{
  "model": "image classifier",
  "dataset": "crops of objects in photos (Visual Genome)",
  "train_examples": 123503,
  "image_size": 64,
  "crop_scale_min": 1,
  "horizontal_flip": true,
  "targets": ["object"],
  "num_classes": 300,
  "arch": "convnext",
  "isotropic": false,
  "norm": "layernorm",
  "activation": "gelu_tanh",
  "mlp_ratio": 3,
  "inner_norm": false,
  "patch_size": [4, 4],
  "conv_stem": false,
  "depths": [2, 5, 2],
  "widths": [80, 160, 320],
  "kernel_size": 5,
  "loss": "binary_cross_entropy",
  "init": "torch_default",
  "residual_init": "none",
  "optimizer": "soap",
  "beta2": 0.95,
  "lr": 0.0021,
  "beta1": 0.95,
  "shampoo_beta": 0.95,
  "eps": 1e-08,
  "precondition_frequency": 16,
  "max_precond_dim": 1536,
  "one_sided": false,
  "adamw_lr_other_params": 0.0022,
  "ema_decay": 0.999,
  "steps": 15500,
  "batch_size": 384,
  "epochs": 48.2,
  "lr_schedule": "wsd",
  "decay_fraction": 0.2,
  "final_lr_fraction": 0,
  "warmup_steps": 460,
  "weight_decay": 0.06,
  "adamw_weight_decay_other_params": 0
}
Rows from block 3 of a small image classifier, named by matrix and row number. Rows with one number belong to one neuron. Each number is 128 + 24 x the weight over its row's rms, rounded and kept within 0 to 255. All counts start at 0.
After each neuron's rows are labels from the 100 images, of 14848, where the neuron reaches its highest value: "colour at peak" is the nearest of a few named colours to the mean colour under the peak; "peak at" is the part of the image that holds the peak. Only what is clearly more common there than usual is listed. The data: crops of objects in photos (Visual Genome).
# fc1: MLP up (model.blocks.3.mlp.fc1.weight, 480x160), inputs 0-39
# fc2: MLP down (model.blocks.3.mlp.fc2.weight, 160x480, transposed), outputs 0-39

fc1.149 [114 169 135 112 150 156 128 178 120 131 169 151 127 135  76 136 141 109 165 129  81 116 112  93 119 150 120 114 101 149 165 121 174 101 102 117 101 119 109  71]
fc2.149 [ 91 177 136 150 143 129 104  73  97 113 114 117 118 123 138 124 169 122 137 121 144 102 137 121 108 112 121 157 177 106  97 142 162 104 135  85 153 144 120 153]
colour at peak: white
peak at: top left

fc1.459 [176 126 178 128 113 128 150 127 137 156 135 121  97 155 120 140  81 137  99 150 134 125 154 112 134 143 110 109 112 144 119 143 106 146  96 133 144 105 161  96]
fc2.459 [113 150 115 115 159  88  77 180 145 106  74 110  86 115 125 114  74 114 150 123 117 131 128 152 110 110 110 101 177 108 165 119 142 154 152 131 145  99 144 110]
colour at peak: pink
peak at: top right

fc1.276 [ 90 147 129  84 109 125 169 112 149 120 129 120 100 117  98 172  93 181 133 151 164 157  93 124 141 176 144 156 115 107 116 131 151 157 128 112 158 123  98 150]
fc2.276 [148 129 143 167 134 152 117 119 119 121 143 123 121 145 138 117 109 152 105 131 125  85 112 158 124 130 156 153  71 103  98 114 127 162 132  79 149  89 135 121]
colour at peak: black
peak at: bottom right

fc1.258 [ 99 109 140 124 105 169 108 144 141 115 144  92 139 113 141 135 129 117 104 145 127 121 105 137 105 122 133 153  97  89 125 135 144 130  94 140 155 115 113 110]
fc2.258 [108 136  89 148 133 118  82 117 146 144 124 145 169 153 132 101 152 155 133 107 146 146 117 118  87 125 132 147 136 154  89 142  70 120 121 125 131 132 142 104]
colour at peak: black
peak at: top right

fc1.443 [ 70 168  80 111 144 151  97 144 143 141 119 104 126 118 114 140  94 146 124 125 122  87 124  99 171 111 168 145 130 139 124 139 120 142  89 115 121 108 134 126]
fc2.443 [127 165 168 131 192 103 119 139 101 148 121 124 142 163 159 137 110 149 132 143 132 186 165 157 133 145 107  73 152 100 100 105 106  88 146  92  93 102 156  97]
colour at peak: black
peak at: top right

fc1.262 [130  84 113 114  84  93 144 151 102  82 133 152 127 115 126 145 104 125 140 146 145 131 153 102 114 130 130 139 133 169 103 111 108 129  91 130 172 124 157 159]
fc2.262 [168 116  87 127  89 157 123 126 155  94 145 141 171 163 118 142 109 110 135 124 116 138 130 143 150  99 136 114 106 121 167 139 115 118 158 143 115 156  55 109]
colour at peak: black
peak at: bottom right

fc1.237 [142 105 175 105 167 170 119 126 108 121 145 116 160  78 129 101 133 136 133 118 167 131 123 130  98 152 123 151 133  63 110 145 132 107 129 145 140 115  86 141]
fc2.237 [116  91 167 150 130 128 164 130 160 107  82 145  91 171 117 118 112 110 150 100  76 161 137 134 162 149  95  90 124 109 110 130 130 109 136 120 121 111 102 160]
colour at peak: black
peak at: bottom left

fc1.299 [100 144 132 109 129 149 160 105 145 123 165 100 124 128 131 137 128 143 104 123 132 113  98 120  94 134 134 124 182 100 104 126 148 123 141 124 132  58  71 133]
fc2.299 [112 159 101 148 149 119 134  89 113 200 136 127 133 159 114 112 109 166 159 146  97 122 131 112 115 105 108 104 117  98  94 111 117 110 149 104 116 115 103 121]
colour at peak: black
peak at: bottom left

fc1.10 [176 129 104 121 142 141 127 113 119  78 124 168 114 115 134 118 148 152 116 127 134 130  55 167  77 100 138 121 162 111 152 108 120 145 115 156 116 127 140 138]
fc2.10 [130 116  73 139 121 128 139 115 146 142 142 103  95 154 126 148 153  98 128 118  85 162 178 132 158 111 146 109 124 132 104 148 127 108  98 128 122 149  81 160]
colour at peak: black
peak at: bottom right

fc1.70 [ 97 145  72 115  98  98 136 119 112 146 119 101 116 150 165 145 143 146 124  88 102 127 119 165 111 152 153 155 121 159 124 155 165  95 123 181 153 103 132 155]
fc2.70 [140 111 136 122 142  80 105 162 106 100 114 121 143 157  89 103  96 119 137 166 137 142 156 146 111 173 118 113 139  84 147 120  84 142 182 134 128 140 156 124]
colour at peak: black
peak at: bottom right

fc1.74 [ 88 128  90 115 170 143 151 113  94 132 141 141 123 136  92 160 127 112 126 149 125 143 118 137  70 174 156 119 134 149 121 125 153 152 163 115 146 142 150 139]
fc2.74 [121 159  82  92 115 135 118 152 146 108 147 161 172 106 142 116 132 125  89 153 140 138 155 127 154 113 120 178 128 137 133 143 126 132 130 146 154  89 103 111]
colour at peak: black
peak at: bottom right

fc1.163 [135 127 129 132 123 120 130 137 110 124 118 122 124 138 100 136 128 117 108 157 110 152 131 128 110 122 118 119 148  91 145 132 124 122  95 129 104 136 169 110]
fc2.163 [135 168 104 116 135 143 168 131 166 117  98  79 128 162 131 114 139 134 126 120 109 100 152  84 148 142 106 112 160 155 134 119  97 128 131 150 125 154 172 161]
colour at peak: white
peak at: bottom left

fc1.140 [143 146 149 151 103 137 117 158 102  94 141 131 134 133 142 129 101 137 159 162 109 113 128 135  88  97 142 147 134 140 153 104 130  82 125 131 140 126  88 108]
fc2.140 [128 137 121 149 104  92  84 132  98 138 187 129 101 101 138 155 132 124 136 121 138 132 122 144 162 124  59 161 142 152 131  99 102 127 130 101 101 139 131 179]
colour at peak: black
peak at: bottom centre

fc1.305 [131  80 137 115 108 130 186 116 146 151  84 140 109 154 125 140 119 118  94 100 165 154 102 121  85 115 134  92 152 154 109 125 113 110 100  96 106 132 142  95]
fc2.305 [149 147 134 163  96 108 136  93 103  97 101 162  74 155 141 122 128 112 118 116 172 150 137 179 148 120 146 115 171  97 129 126 161 121 136 124  99 130  85 135]
colour at peak: white; pink
peak at: top centre

fc1.450 [105 126 109 146 116 129 125 160 154 125 121  97 114 133 114 116 117 111 137 115 145 149  76 135 126 113 137 138 125 116 123 136 157 168 153 103 148 103 128 133]
fc2.450 [106  77 109 124 140 164 114 137 171 119 146 112 108 127 104 107 109 114 165 156  80 106 162 124 123 143 122 131 169 132 151 109 155  84  91 137 142 118 126 123]
colour at peak: white
peak at: bottom left

fc1.201 [ 97 139 155 150 123 114  94 139 123 139 140  71 120  93 141 149 137 132 133 172 124 126  69 126  85 130 105 180  91 158 155 150 191  91 113 121  70 130 111 149]
fc2.201 [141 120 104 110 147 132 128 129 119 147 162 131 137 110 116 132 166 125 100 141 119 156 120 129 101 140 137 137 144 145 105 151  99 136 166 133  90 145 116 117]
colour at peak: white; pink
peak at: top right

fc1.191 [ 85 120 120 117 153  84 119 153  98 170 130 132 114 140 113 169 127 108 113 177 104 121 129 103 141 117  90 132  98 145 132 105 121 101 140  94 139 134 111 107]
fc2.191 [124 153 105 141 153  84 101 135 120 145 135 133 101 155 125 180 138 125 105  98 114 146 143 119 159 131 112 121  93 140 115 159  55 175 132  82  82 173 132 109]
colour at peak: white
peak at: top right

fc1.136 [ 77 127 124 101 145 105 126 134 107 116 119  91  87 149 178 103 114 145 122 103 135 131  92 113 156 120 175 136 161 164 145 153 122 141 134 154 125  78 103 110]
fc2.136 [154 122 132 138 158 109 123 141 103 144 166 144 128 144 120  93 158 153 145 139 119 129  91 117 136 134 128 152  93 112  95 130  74 108 121 140 119 120 112 166]
colour at peak: black
peak at: middle left

fc1.419 [127 121 122 151 144 134  98 135 133 119 168 157 151 147 150 152 134 110 121 145 128 125 144 101  74 113 120 147 114 127 141 123 112 152 122 118 158 135 129 127]
fc2.419 [104 134 132 131 150  94 136 115  86 146 136 123 143  96 145 131 116 118 105 122 123 151 158 158 139 142 118 123 147 127 182  75 130  84 106 124 115  77 126 123]
colour at peak: black
peak at: bottom centre

fc1.178 [139 104  99 135 131 140 102 111 100 129 124 115  72 121 134 138 156 101 135  96 124 109 105 124 138 109 100 131 145 122 111 122 169 119  89 132  81 126  95 120]
fc2.178 [195 116 122 130 129  98 127 162 142 130 135 129 137  97 141 158 132 126 127 149 101  80 116 116  67 110 123 119  64 164 172 138 152 120 131 154 124 106 119 130]
colour at peak: pink; white
peak at: bottom left