Weights of a small image classifier: 48.2 epochs.
Rows from block 2 of a small image classifier, named by matrix and row number. Rows with one number belong to one neuron. Each number is 500 + 25 x the weight over its row's rms, rounded and kept within 0 to 999. All counts start at 0. Numbers have three digits each. After the name is the row's rms in percent of the matrix's.
After each neuron's rows are labels from the 100 images, of 14848, where the neuron reaches its highest value: "colour at peak" is the nearest of a few named colours to the mean colour under the peak. Only what is clearly more common there than usual is listed. The data: crops of objects in photos (Visual Genome). In brackets: how many of the 100, against the usual share in percent.
# fc1: MLP up (model.blocks.2.mlp.fc1.weight, 480x160), inputs 0-159
# fc2: MLP down (model.blocks.2.mlp.fc2.weight, 160x480, transposed), outputs 0-159

fc1.339 102:481466549538471498504492519466476511527469516503477538522582503468533540521477556491503512500471516516473519476488534451468516516527552488494503526499486485507532536493521538499526524474486491479489520511474463503498538523481513484500499546484503469514498532523478512495471472497520479509484485465534488485505503493528504501559522512489491479542491522518494501511553493466524491494510533492505459496501523445470470548484545518484499488493505525501533544511515450471517496517505527
fc2.339 108:555486521516492484503509489492490477503497485468507446497504455516495505507490449490517516470542553459497498525485506502502508483484478496479507495487505453535482528513461541477488448479503514463460483461505466529511490514556477496511467582534512511537507515499500494514512489500485479557453493509468534528480491542504502478466515498486507516511504517540487478490531527524533502489511478492509504465516481508516491476478513504496497454494480560533504493500516495485468476547458446
colour at peak: green (36 vs 0.7)

fc1.391 108:484486496466503520493490520474439524457485473477535472539531525464517510469506534477449515521521492507528505494490499500531475531479527497497456499454474509506513506472460529510483466500532490506537474526488478507522489508481536473516511494501514487503521527472477507482467481515490521483512407542510522489490468477511523483551487517511553497476510497497492460513484432466535483523529524483494489519527521491494504512530504507507511415495479520500499507468507543495499518513518493
fc2.391 103:489475511517525479498481492503486527514461498488476506506470480538493484522472515498490535499576534519509475484514505484523460492505488489463475501536511494529468487495497501524488462534505520491503471533467510524522500546558526533552537510511520518473493474518469534487502499486461541463510533486534537497492469499479535509547504502531504502469451480480489515452511542516457484452470535503492508526486466467476507481484499501501488488528526527528457561517525496505507494533511540
colour at peak: brown (63 vs 33.5)

fc1.212 109:496505500544507451507502528497502547492485509546509499534551512527475494472518502471456503500487495534489479488462543475496468501528525525481514498499465508529526548543515489488450496485496480538475502551501475500468508464509508512517482532486502508517511484482493483494487514542536508499524490537499531547517522477495571502544526496522491469435503486506539487515521498488497489525482455496494522498504493545498500480504505512559480543497462477482519487471522492520492492509442555
fc2.212 104:516474506474517525514516523488525470482517487498487475512487507504506486491530490495472498512443493514496530494479498505447466542488529470498509484493520506505494470520474530473523520481510470501512464508500484491528456491503501461546496492449494526472486472503493492465498488545494536458502501565461444482516525537456510512549495523505506530551541485501483514530481468509490476483515483508474510495509473469509528489535515513455530476542512517497485535551433540496528481468473529
colour at peak: blue (32 vs 0.6)

fc1.97 110:478538543476519502568485470488472499506505495469467572485505523490488532514519513532497459479512485446477525467508518433498511506490469495467513484487542494490475460479484482455508481484508535474486480487544498487462465488527487499488520465519499504488483490514516514507502491476509512539502462486502501497534515505494494505502492433482505518520542538510499506530563528543481517521498466470489507479487504525490539503520490515462505526467508525525500494513546489505427480501498524
fc2.97 116:556532490515487502495555500480499478509492492493504508473545474500504526491528438522480527466466503480478555504547487461485489477470459514475520500481467493477491450506518499516519517522456511471501491539476481496432497522508554500500521510474503466538501515517474504493524499479519486482497492497455558496490525472505478506488544483512449529504496511510525498512520555514483528475502510560523505475513489501463480495480530495469512482505452508513471527528503474473475493507480545
colour at peak: white (37 vs 5.3); pink (37 vs 9.4)

fc1.94 096:493489494506537505488557504484477522437508478512504470521485520484544480461458500525503526471483489484507545486482513561503541474489477545473505513484486561451482531527488506489512519512549490534486480503468477491514448492527553498481496492489505493484494506465509468469473551511496522496488508514474501538458506521531428466527449471475495478475498481524505532530492528505464503486482491483533485548505490527490516488515498494520509511498454477496515486495509470486503505469486521
fc2.94 093:508514478496482504447511480522511491524496483453532444482548528527494540520475526528521530481542503506494503537504539512501541483465486536461480485520486563530487508523497501475548486495472488469503490481539530454516512518495477524495490504518466548512490507525507514529455496459482517522486455518507530464488534537462511476470489512513481469491495474470488516439527502495523512556530505529487505535530492510531507516518498473545498506496504523502490482514477481464542496489485522
colour at peak: grey (71 vs 33.8)

fc1.233 112:503498450526445543455459500464485508515502513476509508493529500485474502510497488473522490471499512546485490525502466502540524493507458530555479448504525512538537528509510446502478556502498493467475453466476464527468509498495503476453512501508501488555455477501550511498509518497512526467482480505510521519483509504499476481525530507502523494497486484494516550494474481504494467491502525543512495493499530543490474511485497496508514490476518544452464504473485500497529500506558446
fc2.233 108:501491495541492513514530542475478502481497485520470473512491510473484531492525473510458512525536503503516522478498495515502498521464509565479507462519527481499517496543480521507482467498507506509485473489461494533524518488493545462511519485495502506464480482498482482478467488461554519486515491505516466461519525487491516525518478476517526485469509515539472530457494439502445462537438459511446523536495512527510451462514521526458502487503474449500502514488506533470471496474484506
colour at peak: brown (61 vs 33.5)

fc1.38 098:474506502532526485487479479481498505491522493473513466496509536472475510530454475519520500504483490549496519454450492490519483527485523458482497502477549489485526494513464493485448511485506544497531520505502473472502507490484482515507474507508493526497466514530541419524522490492482508529481472535509546549498488511502480458520558456515435466498524519453481522496481494490480502515495504569494502496501500486484502519532514449482489480492479522476504560493476497465485489517485476
fc2.38 096:493501458528509465473498478561509508459507517490503513472466498526492509492512503466472537423537515497477535496498509521502496488518462487482496500497523502508526479492487502498479533494462479506495508510492493485489490540469535492514473543507516531516523491500504527495488555451489575476554518524463511538486543492505476499523507482523531540477458502495488485536470558491506483482511482493513486496528516505463529518482502500540480477512463489513483521521476551523551461539516513
colour at peak: black (67 vs 13.6)

fc1.68 105:516529554491539523488480485480458501539472482492515467494467519504497528519538471464525526488552523436462487500498518475547487498521500523533518492491508527491476493578526475451518524512516488519527542520492483512520524520502523528478518482492497473457490521478515465522506500477484541485542507501500457499506471505473489500504509532502485487510472517508444453475503489486459496492443508494456487507487468477461502538525522523501493495480470523463536517525524500495530520486514509
fc2.68 106:471526489467544484497498541526492535512515488511474500507505503495483491489519491490486506465517498475497531501497493501491490508460531524477487490508479497519550516469548506542498498513552483505472540537545512496488461471494498502532481514458480511511534523491468507479501537485524505498489562490477517513525506539519508487492552453501514513505474474516511463540451465464504500562490506574465495549487497496494471492448483457505479490487463483556452497510484487510483489489527508
colour at peak: black (49 vs 13.6)

fc1.194 097:508490507503492547469500517479519494521476470501460534503529484550494524494531499480467509501512495464457504513510505508499484491496492500496510517492498481509476517535477455510495504515485463474539500446554492503554505485506577523486499465488446475513463509519522491482464499480505473507527519481538524495501482484467454482509531515458493494481529489484461482506508483535520538501500519470483507480540425485504488523458510499466547501479513475537510484525531535459479447489504491
fc2.194 094:472525524496488494484540472507515541507519526518492461477502513524497509519502494524516465531482506476472487515524480485496549482525496532521493494498506521508496475512499515557486494516533495500494500476499534484524502534465512444515501452498491552517488522496525514467464484494515502558480514496476464482547507500552483509564531542470467538488494492515491493506494512545531469442485484444483480507484484494500500507495525537515504500480452509503510467424521467475507457491473524
colour at peak: pink (32 vs 9.4)

fc1.242 100:473516499505510491568529531505465481496506532483494500528514485481514496515527498496470523433505480519497545511513493494562465481503528520479512516501522488469490512498507517489485517498473510517476507494514487455467525502482468499499495489498516484526524492485519498461514510484500481495473467499503524545502553513527527524492501496564511464495526512529466497485488491467497550483498553471427518504522520481512498501500502475506543498529454487490487530469476493566487486477586530
fc2.242 100:483507571471510466506504487498485475498563486477535526541477517541498518523506501511498503491453501459529481514497482546494463493541501535477526493497528480497557492500471491486517488522464546513523497495526479520482524474488509481502476526483501495529487481462520511484497519503507469489454502491476497510493527534509513541526499562517480520491524464528485502502524437519527493479552497463552480530508480517509498525517552487435490502525528489501549498462497506499497474513521505
colour at peak: grey (62 vs 33.8)

fc1.176 103:466536515486498540482489489500544480505540532514471509487511491534490487521512487509519496454494473492547505477531436467442533508511489516478489528494486516442498499543505528469520481492508519478465458479528519501506490487519513496503510527470508457470491497460557523497472503505512502532469493536494477500509524505473498472487458474500511478529468511505501494526550478505457540464471515484514510443505452563517517474499513522500484509458512500507541509509497473514460496520533467
fc2.176 129:489500498484431475485500519487495502499494467511496481512497462544511551469450462491457535500518508558532519482489541484475498487498493528512460531498509496511503474523506528502487511513522488517506470519502492496507513507519504462513508525476503488514465501537497479462545480492541520509527530467474521502462534518509488498555517478484474488486467504483449518542503501480471502488459496515512491478488503526503511554453510546484526462579510520471479496516496528486524439484525512
colour at peak: red (75 vs 0.6)

fc1.225 099:490528507512480501520516525528502509497549504549500512525514497501472420519518462526539500484498499481483505501543508471513502515495496532476497478487461542491522530513509522434515532488515498501506502509484497523536529503482541517531502490478462485454532514550494513523497483509509482536497492535484520508535492460495533458559516484496498551466526467520523538516488483505471491500476513503521459478496468497510517539474525514529529468499521484540521459490480537506434503531507485
fc2.225 109:475502504467506479486513465517506482517479488538506492481530501470496505512498488482472506545540460490517481482495558515475492492509472540519497478545496504527541452548514446504483487530506532520493497522487528448478506507513508503465473497497512504495480471481499508507505541501455493536522511460486458504494480512508484482484488424536485561498503530503514513517463546559477510515462503491532520498529472534461484539474508521478503527497516504506484495502522463517496537474460553
colour at peak: red (37 vs 0.6)

fc1.101 099:531489471534523498466526479459500433537479484523479525516494493495496475521523503487495501486487504512450486502448510457474470526542538466506527501529477503492466513503543430506468509477489542516497502482507514471492542494506463532478520495541516451510475497512518487540467487499497484478515510518536538506534539514503531543531490477469484476487529485505539524500492494501518539506489473553474473487547508478527452534493511522522513510507500495544508506486512490502541492537501476
fc2.101 100:521554491529524481489515503525510509505503523469514513503506516490501478510515467481545513495516518506502517496461452504445466500472482493510558506476466507510497461495484481495487524492510534511506487467446504516519478473495421522524495509473480498488468524499412494489483502516493503476524518501514532481480515476508521417541538514510510514521497493493454477496468481507461487459474520489474473478499489508460448487508511491460494527527523519516516480498466476458464474497511515
colour at peak: white (71 vs 5.3)

fc1.131 112:474494412469522465470511521501527561484473507523506467510499488490432543513486507493494488500533504512476537524485475497503452513482479494509517452540518476482477501462538507503477537481478489502503464513551503509442482520517478508470531496501504469470495521505512501523483499503526462495485501457486520482507512504469491515496515497508515497427475506482502533491469459486467500513463474497478449507508512464492459509470492507470468502522442461525525520483502498506530503506502486
fc2.131 106:459497500516522477461503503474520519508507497490472497526514499509497474475527480511504485468482489501466483484492502505488482492460519470522485534465530501532542477558501527497525509462503465501495492445518469523439501478497495495489499498476525491501517540469519484433494496501507523501475510557516504488487495492457468493479537528508492506452523487492500534509494465517532498484486483511463542487511541474515513492504509430467566491542463516463475500527528471508513562502493545
colour at peak: pink (27 vs 9.4)

fc1.421 105:479448482544520502474478478466480476464457500438491479508479500526487531538494560496474536472465544474494487526489531514483506523501492485504507521540494477541489526494482513499493500532431497523489494502514498509503495518464509501478466536517493450497467526527508504525499506523529545510452487491512515485503466507473480471461447486447456499526457459467490553506492479458523490497487521518475494510492452526495476462534507498504487484491488503512490474517524527514481496483496498
fc2.421 104:511491475490470414466523528504519504502505496447488499520518494545536473509521491504520506485530498536526519491486488484485519477486495527516476494514505469508530501450471509541495454527446474529464524511479500510478501490460504507507517526510466477465513519526494488531472465438527537481446523521489510489519485503534534496510475505489521505528491524556444493523495496471505522527513536499513531485486520472547513469531492484509537498521503510518526438514529501510534483524512491
colour at peak: cyan (30 vs 0.9)

fc1.104 102:530481448475528490459529529487452509492495507470497497494506546475526514540460449536451504480495513497472503508507494491500479498470479486451502520467482478512486466482522506544506506513558553479515525528497505475465502517500476472507533517498502490451482496518493484461486534501464477515511487477508514509483547463451507451461510498519502465505471500516507511492500507464465509490499491530464537512545455494525491479482521532499504488508545501472503443512471507477467536492501538
fc2.104 096:484503484512539489512470486525526517458518513522506527514480524490534484510479537544489517541495499466518456473452481497478496498487499488460501515478444518445521478495525516479502472484512479524558513515509506483478488446502460531534495446497513501552458528512499574533515506466525509494457499564503515513509502538513502482503485505524519532490502517486503473530518485501509469514516474485471525499475471488505520528496524475544496492474449535549531482511509517481499521514497502
colour at peak: brown (60 vs 33.5)

fc1.105 092:502526462530489494507478493503485508476467517540478499508537486512456520490544513512499478481519461511535531476507515523543555475502523507488467459502487456513515516502484491463503454525521512508462481510493507474480471490518514442437512475521522497476470507474522492508507468505503484471472502513473511534496513512504491522498549469503497526447547450470514475517489469499501494504537488452450546481474554488495473494482466519506509509494538479474519455492499485463483479539516489
fc2.105 103:466571512479523486495542525472477500499454521548465533516500499522518496498527450536515522479446500499503510460513460530514504502468542492463467485498516494505535480473537502510535457481495468495503489489495506487469493513518524534492485469483479485499500500492546467476531504470507477474471500567522524512520531488492502515485508524482515467483566467490504511528475537491471487519459528479497496522484525469496501508497552535486527507532462497513519491538485478534522474483532502
colour at peak: orange (25 vs 1.2)

fc1.20 102:513488516504514528464522530537455480508484509509498526507523492479510483492498485529532527484496494493447503491488522520549510453516507520524515470486528473466508522505575514475482523450514483471518473501468472470495498475432512535532477466482502514496461527487479513494511478497502501543498467460515507473476469536542523474538535530461483524514484521499522483493503518508503491514501530502497546450491537545533472519556528509532488499479498545518551490499517481484511492503510492
fc2.20 102:520519499552478476490497478514529500489503514504531470518502489433506500514438523478546493529497497491505511485468454508470557453445496442507460501540500490478505553469510489465495484494485468518501487502516489524529490505498450493511512462518541520474519543482505495492462519502461454515492482472492487525498485510470483488487499539517507505523505478506501522517460509496522473543481503517534446492477473463493509481512544466499536439490536525494494513458488478498500488491506510
colour at peak: grey (60 vs 33.8)

fc1.418 097:500509475532513570527483502484450546507481550447474534522527540525497486493527511468548513495537484484492468516499511458495484506514477479508498494495489493502516481489482518481481510509500524435483441484507511482436499485491494461476493473468485540465525518501575463517484521505488537490503465488539494520551538496474536489492516496502504522512467505503499518518508466527516509465509511538510524489517495504486476492508460495517481500551518526491499518474496508487473522482542463
fc2.418 109:473509482528488560495518517492481506488497496503519519456484534544485532449453507487525494493515512440508493465522493483464506554533455490498469540539526498514554482550489520541470483509483462518520520523461489481529497524482478496523477509497561514465523512503493476504496500450507495490528464507512498482498497504549483524505512497503452465508520462526473485553490483505510517505470462478527493486552509499508493527484496495486520436501506459466484476494507496512486480484484506
colour at peak: orange (36 vs 1.2); red (26 vs 0.6)

fc1.354 100:548499531498543458506499507500530506482500490489506489492552513521521521500517503454497507477478512493485522473515522489567501522501517504510498573485467492508512517479500472490511469502492515490520533548492463512525502516527477503558523511539493500487492506544557492464516473478535538489477476495458491544538491482501460502498513512538508469505479546506492533514555495502502505480444478483540518508524545492494468509534533497477524532476501508513491521522486475519546496548488468
fc2.354 112:499557499453506482535486472505519512471519484509462504545525513467460538502526425494500487517489522529427501544471544445539514512503513513506505469494467532513484501491492541524527538510524533481528467522528513465510515474476536497503488500491484471480497489518552485468504489506501491513495513494468480508505502499522463522461520540516498527526487513467509514513524500524504476530500481479484464480497440488513478495465526511526479479462497482483495521492507546493472487556503520
colour at peak: green (29 vs 0.7)

fc1.191 094:546487541489429504511479513496461496522503470504498530459463499497495507527463481490462532539478490480484507454538536559464509467507453556542504449519505485505474528510501502511480516535482480514521451496493463497524514527525485465463460504465553498495494503518512464506486491484491529465532538553496473487505487544484507492486507491487530493520512518530480491556477485549482497507500506506480500510489475506472488532493533556508505481478530507504512483507486501490478507492513495
fc2.191 110:484517453516477476485502524473443546508519508500533487528490518524536474516511531499496524549522477483524522464482494506517507512533536488514511495538564493456478484461538488495466517483496502430489514489551493499481507486499475515522490509524512543488503505506499484462487478507502506497504499450486499510521517520489473532513485461548523543488446535480503486510479481467519486459498514531516549493501478458494442523557453500519535524501521483510484501485492525473511517475492520
colour at peak: pink (26 vs 9.4)

fc1.434 102:491490507485512503491530512515479463498484494539526508461491509537534487532494508480501488501508527505516506500520502526510509525484493477503461567475492520445486504526476493483492472514489514506508464537509523503479536539500512520488497544544550505509478569463500538528475505517466471520520492548487503491522473513538481528525515506506514551518551482504529498506507486527469511515485535546485541520494506482543461525449494492497516490494461472478495475503549529540534473532468542
fc2.434 108:506528473511485482535478510485487511541517501463503522503522488471500465448485528496486499466484527509475536558509457454530457494502495533497516484512504511540484492466537456536564488489522488497520523496516492511536468439516501507528477443492494496498532452464480518471527467476513502528533507500486509495526465475532479482497490529530494480496505473476506518497477497493549492477508499477519524532516458497487500482523525526469468466498524570522501520498480504527509528507545521
colour at peak: black (36 vs 13.6)

fc1.165 095:509475457490536503537531499483517487481462488562485433547506472519494527485506513477521490489515497527498509489526541528491493516505486476492484468517508491475524516486528520498488450482506460491494511519494480502460462489500526484518515551531515518465511483494495481507542494485573504512516493527474516493496476528522531518502437462484482484496477514485455539510529485495511490473503529483513505480458477473523528549469505509513471503456510502442476516517494530482447544531503483
fc2.165 114:515477544518506501482494454523521475501500490460541516510505486514480508492523447505508518528550501521517522518461518515458504510448495512539518577494531488512475439497498523474513471516495506508500470498483498483542495456530505441518474480522464507426509534513521517487470511544495513497470448500539509503506525511521476541437510505445492525489521484531477511495497515508498500454547493509504499488494509500466513505487514514501516490487451494492496480503469534519472501506509517
colour at peak: green (25 vs 0.7)

fc1.33 100:529548514503530493546479497476524485517498517479493499516518507481495510482497555487506503534428483442538543506470472470500491513477521488523485446544487495503462464485487484543476497512460485502483501477489539487483506496482488516545533492497520501504508490523513501523492474504486517534477507490508496496505495501464457470482511486501538551510474514396511490510497467504448514466530509512544538515481487493514521509497470469495525530488477478487504473480492529519496459492493545
fc2.33 099:493531502463484537475488501518526497509525515495506451451523527485518481481536502493509483483504481500510468456517462496481483505508508460489464519471519487474465467520476520523486497487500523541500500550480486483504531513464483490456520543486464472486522480518512491458459492481500507479498469519512467495453530502496501485473498504437515532490532503502532439497530471478497531521497534526525502421497503580543536486508518501538475498530528494516476525498503512478517500502483504
colour at peak: pink (32 vs 9.4)

fc1.477 095:550517519456522526487497510554491480448495459483477520495516462494534484465530484517484498468527548517512507475514491473463513492507474492519519513495482498472502487473554493495512510496491498498466493564532504486503534471479512501500517507476510475487488477462503513555484490495519494454487515493502470473513489514509529499478525522506518503512473530486528458512497462488541486483510501430457507533549461500446467492493516507506486498528496505534460466477531488470558513554486504
fc2.477 091:488494544493512485484485506497472485509489510524475507522494546518553450518543493450457501522499474470490505490509502487534509528506521467562462502482504523457455523449532475515514493499492509540495490529547469479534457493528483504526483486525514509472520524503489531510476508480503490486475486504544501509574500504493494476541544490454541490514490494475538474493489492495541525499502502508502469479504455466475494504487509518479530490544490523463533523457515523514466491493516539
colour at peak: pink (27 vs 9.4)

fc1.192 094:520506517500486536503480454492505546502482512537470519498482526514469478544515461467473491534446504474516514502538498534550556568548513508483535511480517484515463440525516494507455529488485505509538501524566503509485500527533487474478475520480512470498469513502523512476499524534534484507479534529496508492480506528494480523425503490454469519509475492473484497507526532512500532517527489509514466505506512466474502500495496515489518520494500499503520485502507483516521438491505466
fc2.192 088:476462507505480484498463483479500512536470464486544501507496492507499548482524493501528473458459510516494464469483496504479448476495485518506536517450541484516480475496502500529493526463475516502454509475511521486507483495465494507509466526494483466494468483515553515528477529481443506496554528513474474497532474500499489545531506512484559518461511509586517530491481488509486512512489513512502461520501532514478529462513490526525500519524522473524519483520463509452498529520475504
colour at peak: pink (25 vs 9.4)

fc1.129 109:471555466494479494486501505503487484514500514494526488523519529472512500477483457525537461489492509489477535508551502506496496527512502508554481447522470511484521530470541497509505496471481537541490511515551506513499479463466472496534473509460538478531509495479525483495490504523517461483447480478510510546524515473503456505478530475484450509496520520502495548509496502449501460433469551503503538495504518537486493456510508484522484504499510496506474479536525479484507531450503521
fc2.129 098:473444512542486484507513459509478462480502489485508550536532473509497490474505498522493490531456471553485468490500491486428480515526526524527482524523466488523494498504531456483487520498464512521534477488465521475502470531518489515471515500486497518486474547535553481490494521559531503492509503509507542491548495498487507502487497478481494508490472524497502451454507475479495489504497512472531517502494439540488546508538512475459478481502478461495477494470543518490471492500508466
colour at peak: grey (62 vs 33.8)

fc1.457 104:476492478448500489494509511495524497499505466485500475525488495525512506475488480537468453471588485508508485478469505461535492497534509479469519493489526489494485499491490515490492492512523448510486517491507484494520504489458526510486531509522461456523496496494510530481479535445522537496504494510494492521483485520502496500524463475532466489519495481548489559554459546522487539544491527491500507476506504488508450454502491503516447484428544492510468464472510494498483462492494491
fc2.457 105:491447519469535501532509467498560531525474479474523552508524512516522506495498514550524513510472476513532525519511528497541495503492480529512486501513552482560471506491481505503522521524475533498515542516499527493525552550491502487481519455495475529489482493481530503524495518505492502484483493516500497547509516540508527499501486521515497462526503451481483469534431489546502522524523508465496487512560488497493499501486459513478518501437513487502536525476477490478503546498523475
colour at peak: white (42 vs 5.3)